Weights of a small contrastive audio-text model.
Training: normuon at rate 0.034, 4200 steps.
Data: trained on synthesized solo parts of chorales (CocoChorales), 39062 training examples, 13.8 epochs.
Rows from block 6 of the audio encoder, named by matrix and row number. Rows with one number belong to one neuron. Each number is 128 + 32 x the weight over its row's rms, rounded and kept within 0 to 255. All counts start at 0. After the name is the row's rms in percent of the matrix's.
# fc1: MLP up (encoder.blocks.6.mlp.fc1.weight, 384x192), inputs 0-63
# fc2: MLP down (encoder.blocks.6.mlp.fc2.weight, 192x384, transposed), outputs 0-63
fc1.101 102 [131 136 136  98 108 120 162 222 137  89  59 121 137 172 118 104 141 169 140 113 128 139 121 117 177 136 154 131 158 132 136  75 143 177 149 111 177  74 103 198 173 133 135 145 118 116 121 157  70 109 101 184  96 131 178 154 171 157 136 160 164 133 118 146]
fc2.101 105 [125  90 124 147 103 138  80  94 139 173 107 131 126 132  66 110  56 158 130 137 139 127  88 119  92 108 109 150 161 154 157 171 132  75 138  89 148 102 150 151 113  67 153 159 199 111 118 147  84 129 141  97 164 126 137  69 168 129 122 152  61 171 149 140]
fc1.102 092 [134 163 144  66  62 109  88  87 128 107 185 128 155  98  92 195 117  95 156 142 129 146 123  61 123 136  73 115 169 161 106 175 156 130 137  41 171 157  68 134 136 134 101 103  94 137 121  88  98 137 110 158 119 170 139 154  94 138 108 120 150 124 196 117]
fc2.102 092 [ 89 101 112 130  72 160 116 154 145 122 119  89  95  85 133  72 161 162 141 158 134  93 141  87 115 135 197 155 161 100 165 126  91 150 143 149 137 104 109 124 161 136 120 100 136 111 128 113 138  50 122  89  53 149 170 144 169 100 139 124  97  69 132 143]
fc1.103 097 [140 132 159 116  92 106 120 137  64 143  70 143 138 157  89 115 105 106 144 148 221 140 108  90 115 127 106 115 222 109 112  99 129 115 132 141 119 145 159 119 155 118 160 142 136 118 174 140 162 102 138 123  83 147  69  94 191  93 161 124 178 138 108  74]
fc2.103 103 [195 107 104 127  89 164 111 165 204  69 156 118 111 114 153 105 127 121 173 136 164 137 131 111 102  82 131  97 138 140 134 143 148 124 140 125  75 177 108 138 143 123  75 134 139  97 123 125 107 142 200 128  95 118 163 143 176 194 155 135 109 142 119 121]
fc1.104 100 [123 128 157  72 146  92 110 190 160 105 120 104 113  60  95 167 171 127 177 137  98 167 161 102  93 158 106 134 176 126 167  60 144 103 120  54 167 101 143 144 116 107  58 112 120 180 103 126  98 168 192 103 107 157  87  79 229 168 110 137 148  97  89 138]
fc2.104 101 [161 131  69  90 125 107 111  92 162 136  68 156  94 156 132 122 181 148 128 157  93 149 102 164 130 195 142  68 185  99 178  84  75 141 118 180  75 137 103 152  96  87 132 170  89 149  82 127 126 134 117 149  94  76 132 128 135  70 130 138 124  83 168 164]
fc1.105 099 [128 153 157 120 134 200 113 162  88  46 106 115 147 124  96 109 178 143 142 204 130 151 119 131 132 105  92 117 121 134 121 153  94 106 136  99 179 107 167 105 140 143 157 144 159 114  68 137 153  60 142  82 195 154  91  95 152  58 180 161 157 118 113 128]
fc2.105 091 [ 88 114 106 156 104 118  72 112 179 188  86 153 130 136 146 156  65 143 121 120 157 142  69 108 153 132 111 201 143 134 102 129 149  77 111  78  68 121  75 131 118 132 163 140 110 144 107  95 125 150 131 112  94 158 101  62 109  96 164 132 132 164 121  97]
fc1.106 093 [118 107 140  59 151 124  99 111  94 153 172 176 154 137 133 118 129 129 173 135 158 140 151 148 151 135 112 101 138 106 102 124 135 119 148 145 138 189 162  97 143 142 123 140  81 105 107 164 154  75 115 111  61 137 168 134  96 129 120 121 148 127  69  68]
fc2.106 102 [148  94  74 133 177 140 127  92 158 116 122 126  88 191 106 164 141 143 180 122 142 110  66 129 159 112 156 134 155 127 174 130 104 141 137 165 108 160 110 175 158  76  95  99 154 148 129  72 134 134 149  84 133 164 150  56 142 157 163 128  94  79 120 186]
fc1.107 105 [136 112 130  97 104 133 148 123  76 125 145  61 142 125 142 212 192 150 139 114 174 109 154 101 143 116 136  80 176 128 133 123 117 156 135  79  85 120 109 129 140 125  80 170 119  76 186  67 145 168 214 113 114 178 172 123 112 140 102 136 115 140 141  81]
fc2.107 115 [134  63 159 150 153 102 110 125 169 121 131 136 106 134 197 108 127 141 176 179 163 141 122 179 153 140 126 103 163 112 101 156 120 135 110  56 107 135 105  47 158  97 100 132 144  44 235 139 134 153 146 121 147  97  97 102 106 167 103 133 133 132 100 159]
fc1.108 101 [113 133 207 124  81  85 149 144 130  81 146 142 196 117 215 180 164  91 147 109 150 123  96  78 126 125 112 173  88  91 171 128  88 109  98 132 163 152 162 192 165 113 105 115 134 115  90 113 156 144 119 113 112  89 113 124 228 113 115  72 125 153 134  99]
fc2.108 101 [127 162 104 204 131 114 141 156  98 158  81 160 141 159 135 139 158 133 156  94 124 115  63 206 106 101 141 131 117 147 108  97 154 151 146 139 145 189 115  95  99 151 115 125  87 207 140 137 153 142 137 130 201 119 105 144 137  99  81 101 145 122 175 138]
fc1.109 100 [122 160 205 121 124 143 153 127 143 140  89  98  81 134 143 139 129 162 130 116 118 115 127  58 104 137 116 146 159 101  54 112 133 114 183 116 109  84  94 148 147  64 144  80  97 144 156 169 129 129 196  79  89 153 104 177 133 129 113 153 102 150 169 109]
fc2.109 098 [145 176 129 118 108 162 140 135 110 100 210 180 190 125 108 136 156 111  71  83 151 170 152 191 131 129 125  99 104 141 142 164 141  89  90  89 115 175  90 152 143 104 130 124 160 115 109  96 185 118  93 109 152 136 110 170  69 134  84 137 116 107 113 169]
fc1.110 093 [123 119 121 117 154 137 174 159  81 137  95  92 139 147  90 123  71 185 182 155 177 101 148  92 127 119 176 100 146 167 162 133 118 156 103 101 117  85 160 111 127  84 168 121 101 137 130 110 109 143 130  92 101 147  92 143  74 178 130 151  59 190 134 168]
fc2.110 090 [125 113 124 152 159 138 124 156 151 110 160 160 129  55  84 111 111 156 101 120 147 154  43 176 117 107 169 119 104  43 112 145 109  98 116 121 125 131 115 111 187 160 129  64 151 122 160 163  97 115 132 145 148 143 142 126 146 140 109 111  89 106 106 132]
fc1.111 092 [127  97 119 184 169 134 130 141  91  88 122 117 152 151 105 139  96 150 102 149 113 148 169 114 109  71  60 163 186 206 125  78 155  92 116 123  87  92 118  77 117 141 149 170 134 151  86 155  89 112 201  87  68  95 104 163 146 151  85 176 160 184 146 106]
fc2.111 101 [109  93 113  94  78 136 111 159 135 131 146 190 117 121 110 129 169 126 163 149  82 162 177  71 137 105 155 153 142  92  55 109 111 150 155  69 117 131 116 103  76 110 104 139 147 184 120 124 104 152 118  87 124 163  96 107 193 119 150  99  94 148  80 144]
fc1.112 093 [ 79 128 126 213 105 144 103 137 160 129 130 195 144 112 124 186 144 106 174 129 131 143  62 156 111 162 159 196 109  98 102 148 135 147 133 154 135 109 116 176 104 175 132 116 140 154 122 147  69  54 149  82 110 112 167 139 144  92  72 109 127 182 156  97]
fc2.112 095 [ 51 103 128 111 176  95 119 122 133 141  95 172  90 143 150  80 116 134 111 174 118 100 120 176 202  88 113 107  67 154 135 103  85 113 166 140 100 124 149 176 135 124 116 148 133  57 150 121 155 140 192 146 140 184 107 123 128  88 162 114 140 102 145 106]
fc1.113 107 [141 112 187 117  84 132  97  83  91 127  80 143  99 133  82 141 127 134  97 117 108 143 106 126 177 164 115 166 172 154 154 108 165 180 154  64 123  91 122  99 123 100  93 113 168 155 110 219  53 169 177 124 150 138  87  93 126 146 134 152 139 130 153 103]
fc2.113 108 [110 153  88 114  79 123 109 122 137 105 175 141 144  75  64 126 103 113 116  93 149  87  89 149 131 126 167 166 104 182 132 133 164  86  81 119 116 141  94 164 123 125 147 141 133 147 129  77 109  62 147 163  89 162 140 119 145 105 192 150 123 118 155 130]
fc1.114 103 [139 175 128  81 169 124 127 162 122 129 173 189 101 125 156 162 126 113  82 146 127 128 161  92 103 120 150 113 141 145  57  96 148  77  79  69 117  99 125 103  90  96  96  76 121  86  99 147 133 112 166 119 164  89 152 174 142  91 122 136 131 130 129 105]
fc2.114 102 [116 165 104 100  98 101 155 116  89 195 132 149  99  71 115 213  72  91 136 127 137 150 119 110 177 164 149 168 164 119 148 106 133  98 165 191 132 156 117 165 181 143 158 156 130 119 167 106 174  92 112 105  93 179 128  77 160 116 117 121 146 106 143 130]
fc1.115 093 [ 88 108 101 139 135 131 134 185 195 142  99  94 102 128 141 172 163 100 185 115 100 127 126  99 108 169 159 107 145 120 119 148 162 154 115 111 124 109 132 109  99  95  54 101 164 141 171  81 221 101 155  92  94 136 182  85 139 111 133 173 185 170 214  74]
fc2.115 082 [116  72 147 136  84  68 150 125 118 136 167 150 134 178 115 148 119 136 180 158 105 110  60 153 118 197 151 131 136 106 110  97 191  82 116 115 106 158 136 121 141 148 161  99 145 171 164 111  63 161  94  95 114 116 101 152 135 130 157 185  96 156 168 145]
fc1.116 098 [120 150  94 156 131 173 104 136 100 131 156 125 113 170 108 104  62 111 170 156 145 122 153 106 158 121 193 120 172 106 157  85 140  99 121 154 110 133 179  82 141 157 105  91 108 129 116 104 163 187 199  76 135 115 132  86 163 149 130 140 101 139  97 139]
fc2.116 101 [176 172 119 105 106 173 157  94 132 103 130 131 138 104 102  91  96  94 156 159 109 117 144 150 147 113 140 121 148  62 110  60 170 150 120 147  92  80  74 125  99  99 144 188 148  81 127  99  87  94 170 189 134 116  99 115  91 119  86 126 136 137 121 142]
fc1.117 096 [117  79  89 115  83  87 133 121 141 130 184  90 195  92 118 123 103 114 141  78 152 145 106 167 211 132 119  78 158 159 131 120  75 118 121 132 103 142 161 136 126  96 104 137 103 113 129 142 144 131  52 192 150  95 206 124 209 110 151 102 127 160 173 107]
fc2.117 110 [130 116 106 103 116  95 125 138 105 123 144 131 164 179 132 126 144 194  86 140 116 167 120  94 157  92 115 171 148 175 108  57 206 193  78 107 145 133  91 143 116 135 129  92 123 146 144  87 133  97 107 168 133 141 199 103 135  78  74 160 164 125 156 181]
fc1.118 103 [168  94 129 106 148 173 122 103 124  76  89 124 152 153 214 124 146 114 159  94  93 102  58 121 137 175 170 146 124 100 136 164  78 128 170 144 152 150 144 106 120 111 106  85 102  58 164 110 119  87 107 153  95  91  97 100 114 134 114 136 128 156 174 159]
fc2.118 115 [157 179 192 169 162  75 153 160  80 154 158 123  83 122 177 160 128  97 134 131 156 148 160 191 148 118  99 120 163 127  88  96 133  98 109 135 136  96 185 134  83  92  86 167 158 177 108  95  97 131 138 193 138  91 124 136 103 150 120 225  88 126 127 117]
fc1.119 103 [126 139 120 117 170 111 136 159 146 135  97 117  98 159  98 154 165  93 103  85 166 129 153 112 138 181 115  81 110 157 127 118 100 104 130 104 147 123 192  84 157  92 132 135 118 146 157 168 125 137 154 158 123 111 171 162 180 119  79 104 161 152 129 105]
fc2.119 091 [164 111 199 109 135 103  65 186  99 152  72 149  91 115  88  93 146 177  85 151 177  94 150 111 181 147 139 101 137 104 137 146  93 128  97 104 121 139 173  96 120 115 117  53  94 119 130 100  67 103 101 123 169 137 140 134  76 120  90 156 159 103 104 142]
fc1.120 096 [188  89 171 164 126 110 118 151  77 179  99 128  60 163 192  93 116 108  78 137 206 192  98 117 143 133 104 111 100  59 107 126 129 122 188 104 204 130 122  76 171 165 119 113  90  83 147 102 146 150 137 161 111 194  97 166 132 119 145 175 137 181 122 102]
fc2.120 110 [101 132 132 142 153 212 167 146 128  61 137 107 107 115  99  90 185  92 114 141 127 116 120 159 126 163 176 145 116 141 182 160 138  87 176 162 128 124 155 170 120 112 119  85 113 183 148 159 132 140 139 119 120 114 133 169  59 141  77 118 111 226 181  67]
fc1.121 105 [100  71 172 112 122 138 150 148 160  98  98 117 133 135 166 126 136 174  97  91 138 139 186  80 155 141 121  96 107 149 106 137 112 174 148 136 106 101 137 127 119 157 105 127 171 117 104  92 194 108 128 158 131 142 144 116 104 121 125 105  89 146 126  35]
fc2.121 098 [119 120 152  97  99 131  49  99 176 147 131 109 158 110 124 175 135  95 114 149 115  97 167 192 120 105 134 146 162  93 158  76 137 143 107  85  97 107 135 109 103 170 130 108  91 113 143 150 129  94 176 148  85 114 113  46 151 145 200  98  93 151 122 124]
fc1.122 100 [168 151 193 100 144  82 119 154  79 160 121 124 119 189  67 121 163 160 161 138 187 160 143 148 121 118 136 111 145 131 152 147 109 134  61  78 152 157 145 123  93 158  97 129 136 159 107 163 193 102 119  93 152 124 154 122 122 134 122 147 179 166 151 110]
fc2.122 097 [123 147  80 107  68 162 186  71  66 201 152 128 152 146 146 148  96  87 137 114 154 107 108 161 121 158 170  95 115 116 108 168 131  92 168 151  89 110 137 162 187 141 143  86 188  90 185 162 135  81 146 123 153 103  89 108 151 153 122 115  79 141 138 173]
fc1.123 100 [123 153 160 156 183 194 112 150 143 119  88 131 108 111 129 159 116 112 137 175  82 106 129 141 193 103 120 112 132 126  89 139 153 158 110 143  78 161 165 105 169 155 120 112 122 146  70  26 101 142 128 134 105 136 118 220 135 101 108 128 156 122  91 141]
fc2.123 106 [ 90  47 145 124  80 170 135 142  89 142 130 102 108 108 117 113 103 183 152 137 115 183  92 175 118 136 173 126 117  82 213 188 105 155 162 135 186  78  78 102 121 178 150 140  77 163 144  98 115 148 190 129 147  98 133 165 103 105 108 154 122  94  97 138]
fc1.124 099 [118 141 135 132 115 111 174 112 102  94 114 112  76 192  89 128 103  75 108 154 145 135 133  91 186 127 158  87 116 111  49 110 128 151  90 134 152 129 136 119 165 136 125 145 127 104 136 129 122 145 135 132 100 188 126 107 130 135 124 151 102  81 133 113]
fc2.124 109 [123 105  97 112 134  95  97 108 128 124 169 109 121 139 132 155 155 160 136 174  86 129 114 108 108 100 132  53 120  92 111 117  89 126  98 119 113  71 142 134 139 126  94  92  91  64 201 161 107 110  82 114 102 177 151 186 172 117 130 114 115 153 133 133]
fc1.125 098 [101 132 187 112 105 114 122 142 127  86 115 115 127  87 135  48 122 139 142 127 171  73 147 150 195 100 117 184 129 123  45 152  92 160 125 141 157  99  97 141 150  42  97 159 139  94 145 124 170 162 115  98 153 127 148 107 119  95 152 140 157 126 116 174]
fc2.125 102 [ 94 158 203 164 135 116 154 128 111 151 182 123 128 128  94 100 160  92 151 166 133  96 140  82 135 160 145 169 183 100 168 190 108 106 137 176 112 145 136 171 143  89 122  58 140 129 139 118 139 115 169 100  88 136 107 111 111 127 118 151 101 128  90 112]
fc1.126 105 [118 158 113  90  95 142 101 125 156  99 115 127 179 164 115 106 151 153 117 146 148  93 165 173 105 135 110  86 132 148 153 137 162 165 124 117  49  85 147 111  87 142 146 132 129 170 104  82 114 128 128 150 119  81 124 177  90 132 163 151 147 104 117 149]
fc2.126 094 [118 117 193 117 111 134 167 172 120 105  93 127 158 101 136 124  99 163 117 124 108 125 125 138 127 149 153 158 110 149 138 131 100  90 170 190 130 152  98 139 129 157  75 105 144  95 187 106 132 166 141 157  99 143 133 168 146 183 180 112 132 113 181 147]
fc1.127 110 [153 106 139 140 150 158  94 160 168 157  41 132 114 140 139 156 112 117 138  83  79  93  84 111 101  95 176 143 200 122 154 120 141 210 145 144  41 153 123  99 108 157  92 149 109 135 142  84 163 182 108  93 103 124 136 105 126 153  89  95 170  66  92 139]
fc2.127 109 [124 154 155 106 124 195 157 128 165 161 130 142  92 124  69 155 101 166 124 159 102 107 102 126  83 104 168  88 116 133 164 125 190 168 157  99 110 139 145 102 102  66 117 143 154 118  83  79 133  94 120 157 144 164  91  94 114 234  83 175 118 139 141  73]
fc1.128 105 [125 169 147 130 126 125 101 138  96  82  97 123 146 105 246 170 146 118 159 146 115 147 142  85 150  80 154 102 135 157 109 120 146 187 140 102 123  79 118 102 122  96  96 166  98 104  95 117 143 121 139 146  61 181  75 165 184 177  84 164 157 183 161  82]
fc2.128 100 [103 134  84 136 145 111  91 105  60 101 145 126 155 120 178 130 105 171  69 159 157  86  76 150 137 132 124 159 135 136 125 162 113 106 148 151 101  83 120 168 110  53 136 184 152 204 137 105 118 162 126 133  40 165  75 101  97  98 138 163 100 168 106 199]
fc1.129 110 [153 109 135 108 168  87 158 147 133 107  99 131 180 111 170 176 138  87 121  96 160 133  35 160 171 110 118 138 101 129 101  99 138 152 164 117 107  85 145 172 109 133  77 175 104 122 149  59  85 149  88 108 139 163 143 191 131 128 145 151 128 153 159 146]
fc2.129 120 [107  85 189 125 112  83 176 161 147 138 112 114 130 159 138 163 108 135 138 102 194 147 154 133 150 154 181 168 121 174 147 147  88  97  57 132 197 105 159 146  97  97 144  94 147 101 147 146 147  40  95 169 111  84 171  90 143  79 135 141 104 157  87 102]
fc1.130 096 [149 108  75 118 171 164  98 172 106 122  89  87  88 121  77 109 114 140 164 148 160 168 131 169  97  55 147  86 148  91  94 118 165  90 133 187  78 167 113 166 187 128 144 165 145 152 143 135 131  70 124 102  86 129  91 139 139 163 153 125 132  87  95 141]
fc2.130 098 [ 58 128 168 146 155 128 152 140 155  98 113 163 106 115 158 105 104 121 114 116 165 106  53 138 118 173  78 119 131  72 160 113 128 158  70 133 154 143 176 155 114 148 108  68 131  28 118 108 141 160 160 141 131 141 177  73  97 139 194  74 134 173 108 106]
fc1.131 102 [133 163 165 138  59 132 168 156 135 149  69 144 172 145 124 104 127 153  92 121  76 104 112  69 156 131 146 128 106  90 125 112 120 177 130 158  70 138 165 133 166 115  75 104 198 101  80 152 176 161 112  92 128 113 100 190 130 138 142 204  97 103 196 113]
fc2.131 091 [123 156 104 110 130 134 104 145  98 118 155  93 143 132  97 156 100 109 168 191 100  99 139 174  59 114 144 137 143 120 113 126 166  92  56 128 161 129 113 125 143 105 137 163 133 132  99  92 101  95 128 206 130 197 132  93 103 116 116 170 158 153 104 125]
fc1.132 106 [136  70 117 175  62  91 177 156 112 112 151  88  95 102 132 159 104 149 142 107 121 114 110 104 141 101 126 166 117 168 162  82 162 208  95  77 123  96  88  76 104 114 141 139 103 101 108  90  94 132 166 129 119 121 217 163  90 125 154 114  79 162 136 102]
fc2.132 100 [132 161 106 112 210 130 129 126 150 112 101 130 105 178 106 171 125 115 112 131 130 126 163 124  99 195 101 143 135 134 117 167 127 109 142 101 119 107 165 124 126 168 143 109 117 136 121 160 189 172  75 148 184 123  80 111 140 132 104 167  75 118 168 100]
fc1.133 102 [141 128 117 148 168 109 125 221 135 149 117 143 139 172 119 170 104 103 126  74 143 115 131 113 170 141 137 120 167  91 121 178 177  81 178 127  78 121 108 156 157  78 118  85  95 140  90 118  84 150 153 186  97 147  51  83  91 127  59  71 136 103 148 134]
fc2.133 118 [112  61 125 133 137 132  95  99 120  95 119 157 118 117 115 119 127  90 147 140 149 166 206  94 124 158 174 131 138 139 103 163 101 131  90 161 113 151  86 165  86  94 171 131 158 113 142  78 141 117  90 137 160 147 144 142 144 138 137 163 135  98 127 102]
fc1.134 093 [139 166 165 128 137 104 165 152 127 158 147 152 116 173 129 179 132  84  88 179 134  95 145  74 128  96 107 110 101  55 136 110 141  98 132 169 136 119 155 117  90  93 113 145  58 162 158 166 186 135 158  55  99  76 112 151 130  72 180 111  97 153 120 149]
fc2.134 066 [131 169 147 153 149 148 118 124 154 125 125 150 135  64 128 123 115  65 119  89 168  81  74 131 114 121 168 205 137 143 145 102 122 117  39 124 118 179 157  90 128  94 101  77 171  90 158 104 155 136 225  59  76 124 106 143  71 172  96 109  85 133  90 139]
fc1.135 103 [116 148 136 133 166 177  60  63 140 117 169  86 191 126 137 132 109 154 124  66 125 129 179 109 136  89  98 154 165 107 146 100  85 174  79  84 146 153  77 107 112 123 114  81  92 165 110  94 158 132 158  93 125 188 138 158 165 187 105 197 124 125 138 121]
fc2.135 109 [107 106  93 141 141  94 190 159 186  97 148 141 184 126 126 127 149  72 156 102 118  56  68 134 151 169 128  63 113 125 134  67 131 130 131 102 122 230 148 132 106 132 103 146 183 101 227  70 186 212 127 114 187 174 127 135  99 117 170  89  97 113 178 140]
fc1.136 098 [115 169 103 129 167 149 128  81 146 133 101 145  97 166 138 152 117 130 101 117 151 158 104  95 116 152 173 151 157  67 124 126 133 140 100 146 156 188 147  93 111 118 169 141 123 108 130 146 135  77 143  65 151 126  81 117 132 149 129  80 163 174 199 106]
fc2.136 099 [114  96 184 135 172 131 116 239 123 105 131 151 133 130 157  76  92 124 110 167 108  78 135  95  83 103 108 121  48  92 133 114 124 136  65 153  90 160 111 177 145 149 136 142  99  93 153 133 167 130 122 165  69 156 164 118  81 156 135  87 126 132 151 106]
fc1.137 106 [166 156 146 154 152 100 104 145 150  59 132  89 117 165 141 113 128 128 142 121 116 134 144 107 107 108  97 148 196 202 183  90 217  89  89  62 124 113 112 117 133 122 134 149  75 173 148  97 122 162 142  83 138 133 116 113 133 114 141  92  73 205 129 174]
fc2.137 106 [133 132 152 142 162 177 149 145 189 131 132 127 141 146 113 145 119  83 112 137 205 122 135 141 140 145 128 136  89 124 113 182 106 125 200 154 149 130  96 106 138 153 139  93  95  97 117  54 119  92 128 123 153 139 171 147  95  83 199 172 107  90  93  91]
fc1.138 104 [191  88 174 114  39 139 132 139  76 137 137 127 148 103 106 121 128 159 182 149 169 144 134 123 144  83 170 130 179 148  93  94  74 128 173 142 167 110 129 112 118  78 192 148 116 110  99 126 133 143 181 137 127  99 170 190 148  78  94 149 150  90  96  36]
fc2.138 117 [154 172 145 176 177  92 176 120 132 160 174 140 132 112 105  84 113  95 203 141 243 154 136 155 141 149 120 163 162 165  85 209 144 105 150  68 174 124 183 158  94 115  83 139  97 107 137 112  75 156  98 165 155 129  72 141 128 204  65 171 156 124 122 139]
fc1.139 100 [107 173 160 123  90  82 120 112 171 124 107 133 164 195 189 160 109 101 121 113 131 114 136 134 113 108 181  97 106 108 164 112 100 166 152 114 124 152 150 148  99  88 162 133  97 174 105 113 153 122 136 160  95 126 130 152 121 101  73  66  82 174 130 142]
fc2.139 101 [116 144 105 159 122 143  71 121 160 137 132 133  72 143 177 123 134 145 151 160 134  43 136 179  92 102 154 111 119 138 201 138  84 153 122 149 175 142 141 129  96 181 141 172 140 143 132 159 169 178 174 160 170 154 134 113 148 122 197  97  88 159 156  94]
fc1.140 107 [159 149 186  90 130 130 115 157 110 124 121 159 160 130 166 160 120  74 101 208 171 110  83 133 126 106 134 131 113 149 111 133 155 171  96 161 132 127 125  87 160 115 145 102 109 172  97 169  92 125 108  88 153 138 110 161  81 180 130  80 161 130 117 146]
fc2.140 106 [123  89 173 118 141  64 126 118 135  98 124 155 119 172  97  93 184  80 113 134  87 130 116 179  80 115 129 170 105 115 104 135  75 101 145 133 129 123 108 131 109 122 150 119 113  90  47 136 159 125 138 136 110 115 130 143 148 165 134 167 134 153 160 147]
fc1.141 098 [ 84 101 102  77 126 117 163 121  47 102  79 124 133  74 143 110 133 119 113 143 168  63  83 120 175  97  76 110 167  99 131 132 139 115 153 172 150 160 126  93 173 136 128 134 140 104 166  83 193 165  60 117 147 149  92  86 135 186 126 168 130 156 111 178]
fc2.141 115 [173 135 130 127 129 111 140 111 131  99 122 146 119 145  48 166 101 171 132 123  44  94 108 118  95 158 213  82 111 101 169 109 145 202 105  85 125 123 129 161 158 159 157 154 153 138 168 131  90 143 221 108 143 195 117 104  84 111 146 142 135 123 100  89]
fc1.142 101 [111 183 161 150 116 132 114 122 157 147  98 125  97 100 153 183 110 137 171 123 127  95 146  64 169  84 130 126 159  91  81 116 138 155  96 158 132  94 142  45 143  90 119 154  77  98 116 102 102 116 145 123 102 118 133 101 138  93 104  78  89 117  96 105]
fc2.142 105 [117 161 130 167 186 140 159  93 146  96 121 120 142 162 108 202  84 107  79 188 135  95 107 159 149 122 113 113  93 116  69 130 118 150 161 148 194 149 151 151 140 130 174 113 129 155  47 162 143 154  89  86  74 148 176 185  73 205 148 135 143  88 121 126]
fc1.143 101 [200 138 190 185  72 188  69  81 154 124  96 124 155 160 152  96 105  79 101  97 144 156 125  89 135 106  92 114 147 137 135 107  63 146 108 149 202 122 119 174 181  93  83 154 123  65  95 104 165 103 138 145 160  97 193 145 171 117 118  87 120 118 129 123]
fc2.143 095 [122 108 139  52 146 121 186 119 126 155 175 118 136 153 156 186 192 131 171 153 155  65  93  81 200 167 151 146  79 112  73 153 133 112 160  78 138 146 113  98  81 114 204 145  86 189 116 136  57 140 100 103 119 129 130 117 174 117 134 154 105 129 140 159]
fc1.144 104 [187 171 193 135  93 127  80  89 103 133 170  99 107 141 128 151 125 120 102 170 161  99 108  96  93 101  91 132 133 125 119 136 100 106 153 164 165 104 133  72 166 131 134 138  79 130  78  84 160 201 120  98 118 120 107 160  55 151 150  67 177 127 146 167]
fc2.144 109 [105 126 128  73  98 115 107 141 121  83  94 176 174 152 142 142  81 101 112 181  62 161  72 141  88 101 103 173 160  82 126 143 138 122 105  76 135 114 154 122 124 126 144 115  87 151 157 151 131  70 170 128 191 116  88 182 120 191 125 129 151 101 112 171]
fc1.145 108 [130  95 101 148 155  98 111 151 119 122  85 119 120 126  83  95 142  95 143  92 120  91  92 168 207 155 149 162 135 113 126 126 105 101 101 114 177 114 107 108  94 131 110 115 114 186  86 128 134  81 152 135 134 212 125 146 156 124 186 179  89 146 124 186]
fc2.145 125 [122 128  96  80 127 116 144 116 148 153 114  79 131 164 146 126 115 133 138 133 136 111 100 140  18 115 148 163 127 142 128  86 156  92 112 195 159 165 141 130 119 144 101 145 147 179 116 115 104 111 148 173  96 134 100 170  66 155 110 147 101  89 160 132]
fc1.146 094 [147 131 156 102 176  96 179 167 152  99 140 102 186  76 149 129 158 181  93 142 125 130 110  95 177  86 156 199 102 156 126 168 159 168 109 136 150 136 183  75 126 137 148 127 125 112 147 171  97  91 146 160 124 180 167 141 168 199 169 120 173 121  92  93]
fc2.146 084 [125  87  99 157 155 196  52 150  96 169 126 153 169 112 114  58 121  95 112 101 121 109 148 132 111  83 107 115 198 135 118  68  72  83 100 122 144 119 135 152  65 147  81 104 155 117 155 129  60 124 150 138 121  92  95 107 155  79 145 146 133 140 139  84]
fc1.147 102 [106 172 137  73 130 170 138 132 176 135 160 105 106 119 100 158 101 123 132 167 143 130 116 120  57 128 127 113 149  42 120 136 124 120  87 174  96 133 139 102 138  98 156  86  45 157 145  86 163 123 126 132  93 119 127 157 152 151 148 167 101 179 153 118]
fc2.147 104 [170  95  80  79  98  39  86 134 124 115  85 137 178 141  87 131 153 148 173 127  75 201 125 161 160 131 138 121 110 116  91 143 179 162 144 107 113 122 161 145 143 119  76 128 134 150 144  82 183 165 139 100 134 158 128 120 160  95 165 114 147 133  92  95]
fc1.148 089 [114 147 172 116  93 141 153 185 127 117 152 137 132 118 115 105 160 133 139  85 149 109 115 124 125 136 146 106 130 179 144 111 130 107 152 107 103 150 146 135 148 151 107  88  70 163  89 156 139 157 164 151  90 135 106 110  56  34 123 161 110 103 141 154]
fc2.148 090 [116 115 160  94  97  94 120 139 168 117  70 131 152 104 101 151 123 162 132 134 131 138 110 133 132 105 140 117 111 163 151  91 167 139  67 123 133 114  74 180 105 135 144  98  69 117 122  42 151 155 112 111 133 141 180 137 160  87 151 146 115 172 183 129]
fc1.150 093 [110 120 194 123  99 159 156 104  88 125 118 130 153 114 174 184 111  85 159 138 121 196 178 184 113 116 133 139  81  55 163 109 122 112 123 155  95 144 138  62 138 108 225 150 102 197 113 107 119 160 125 142 143 143 120 119 115 157  61 146  89 128 129 106]
fc2.150 074 [ 68 154 133 108 139 160 108 151 162 137 127 203 159 167  97 201 160 133 141 141 139 111  89 112 114 147  93 114 139 124  72 126 153 114  92 121 162  60 154 124  98 145  79 182  94 124 196 118 135 145  98  52 115 112 142  74 217  98 142 108 165 216 134 165]
fc1.151 111 [118 120 101 137 157 151 141 172 100 154  94  78 119  69 142 158 154  80 147 140 104 143 138 119 164  73 107 110 125 136 163 145 116 140 149 113 156 158 155  83 123 116 117  35 154 167 134 102 143 147 153 219 126 175 112 161 104 133 126 175  50 179 166 148]
fc2.151 120 [118 120 135 138 125 136 117 108 115 167 118 138  69 159 162 115 163  79 118  89 141 133  85 118 115 143 152 114 150 151 141 158 179 101  73 169 105 108 144 113  91 131 115  91 164 149 127 126  73 161 113  91 184 172 183 205 104  98 157 133  98 170  69 163]
fc1.152 090 [ 86 126 117 146 135 142 118  77 150 118  95 123 136 132 179  85 120 115  39 179  70  71 121 132  86 105 142 156 170 126 134 126  79 134 174 153 173 148  75 121 131 121  97 132 161 116 158 147 117 144 165 178 124  87 139 144 105 106 153 105 150 196  94 117]
fc2.152 097 [151 144 147 102 198  49 200 106 107 139 193 120  78 133 153 127  89  99 102 126 152 189 127 116 128 123 141 107 104 148 105 136 165 143 128 140 120 159 174 142 138  86 133 113 113 141 122 118 135  54 102 100  86 100  89 123 136 135 183 175 117 128 127  96]
fc1.153 098 [ 60 172 139 154 131 150 107 128 114 135 124 109 171  88 154 150 114 143 151  88 125 119 138  74 171 120 139 138 122 158 173 136  56 134 128 102 155 160  98 134 130 121  97  97 112  76 181  81 127  62 121 121  78 164 100 147 164 138  81 128 114 117 184 178]
fc2.153 112 [120 149 106 166 114 163 131  72 180 153 141  89 177 132 106 141  67 169 143 200 107  92 150  93 181  83 100  59 147 128  89  79 121 141 133  83 144 101 129 161 147  91 136 180 134 146  93 182 105 172 157 126 154 137 131 131 156 150  89 124 125 159 126 151]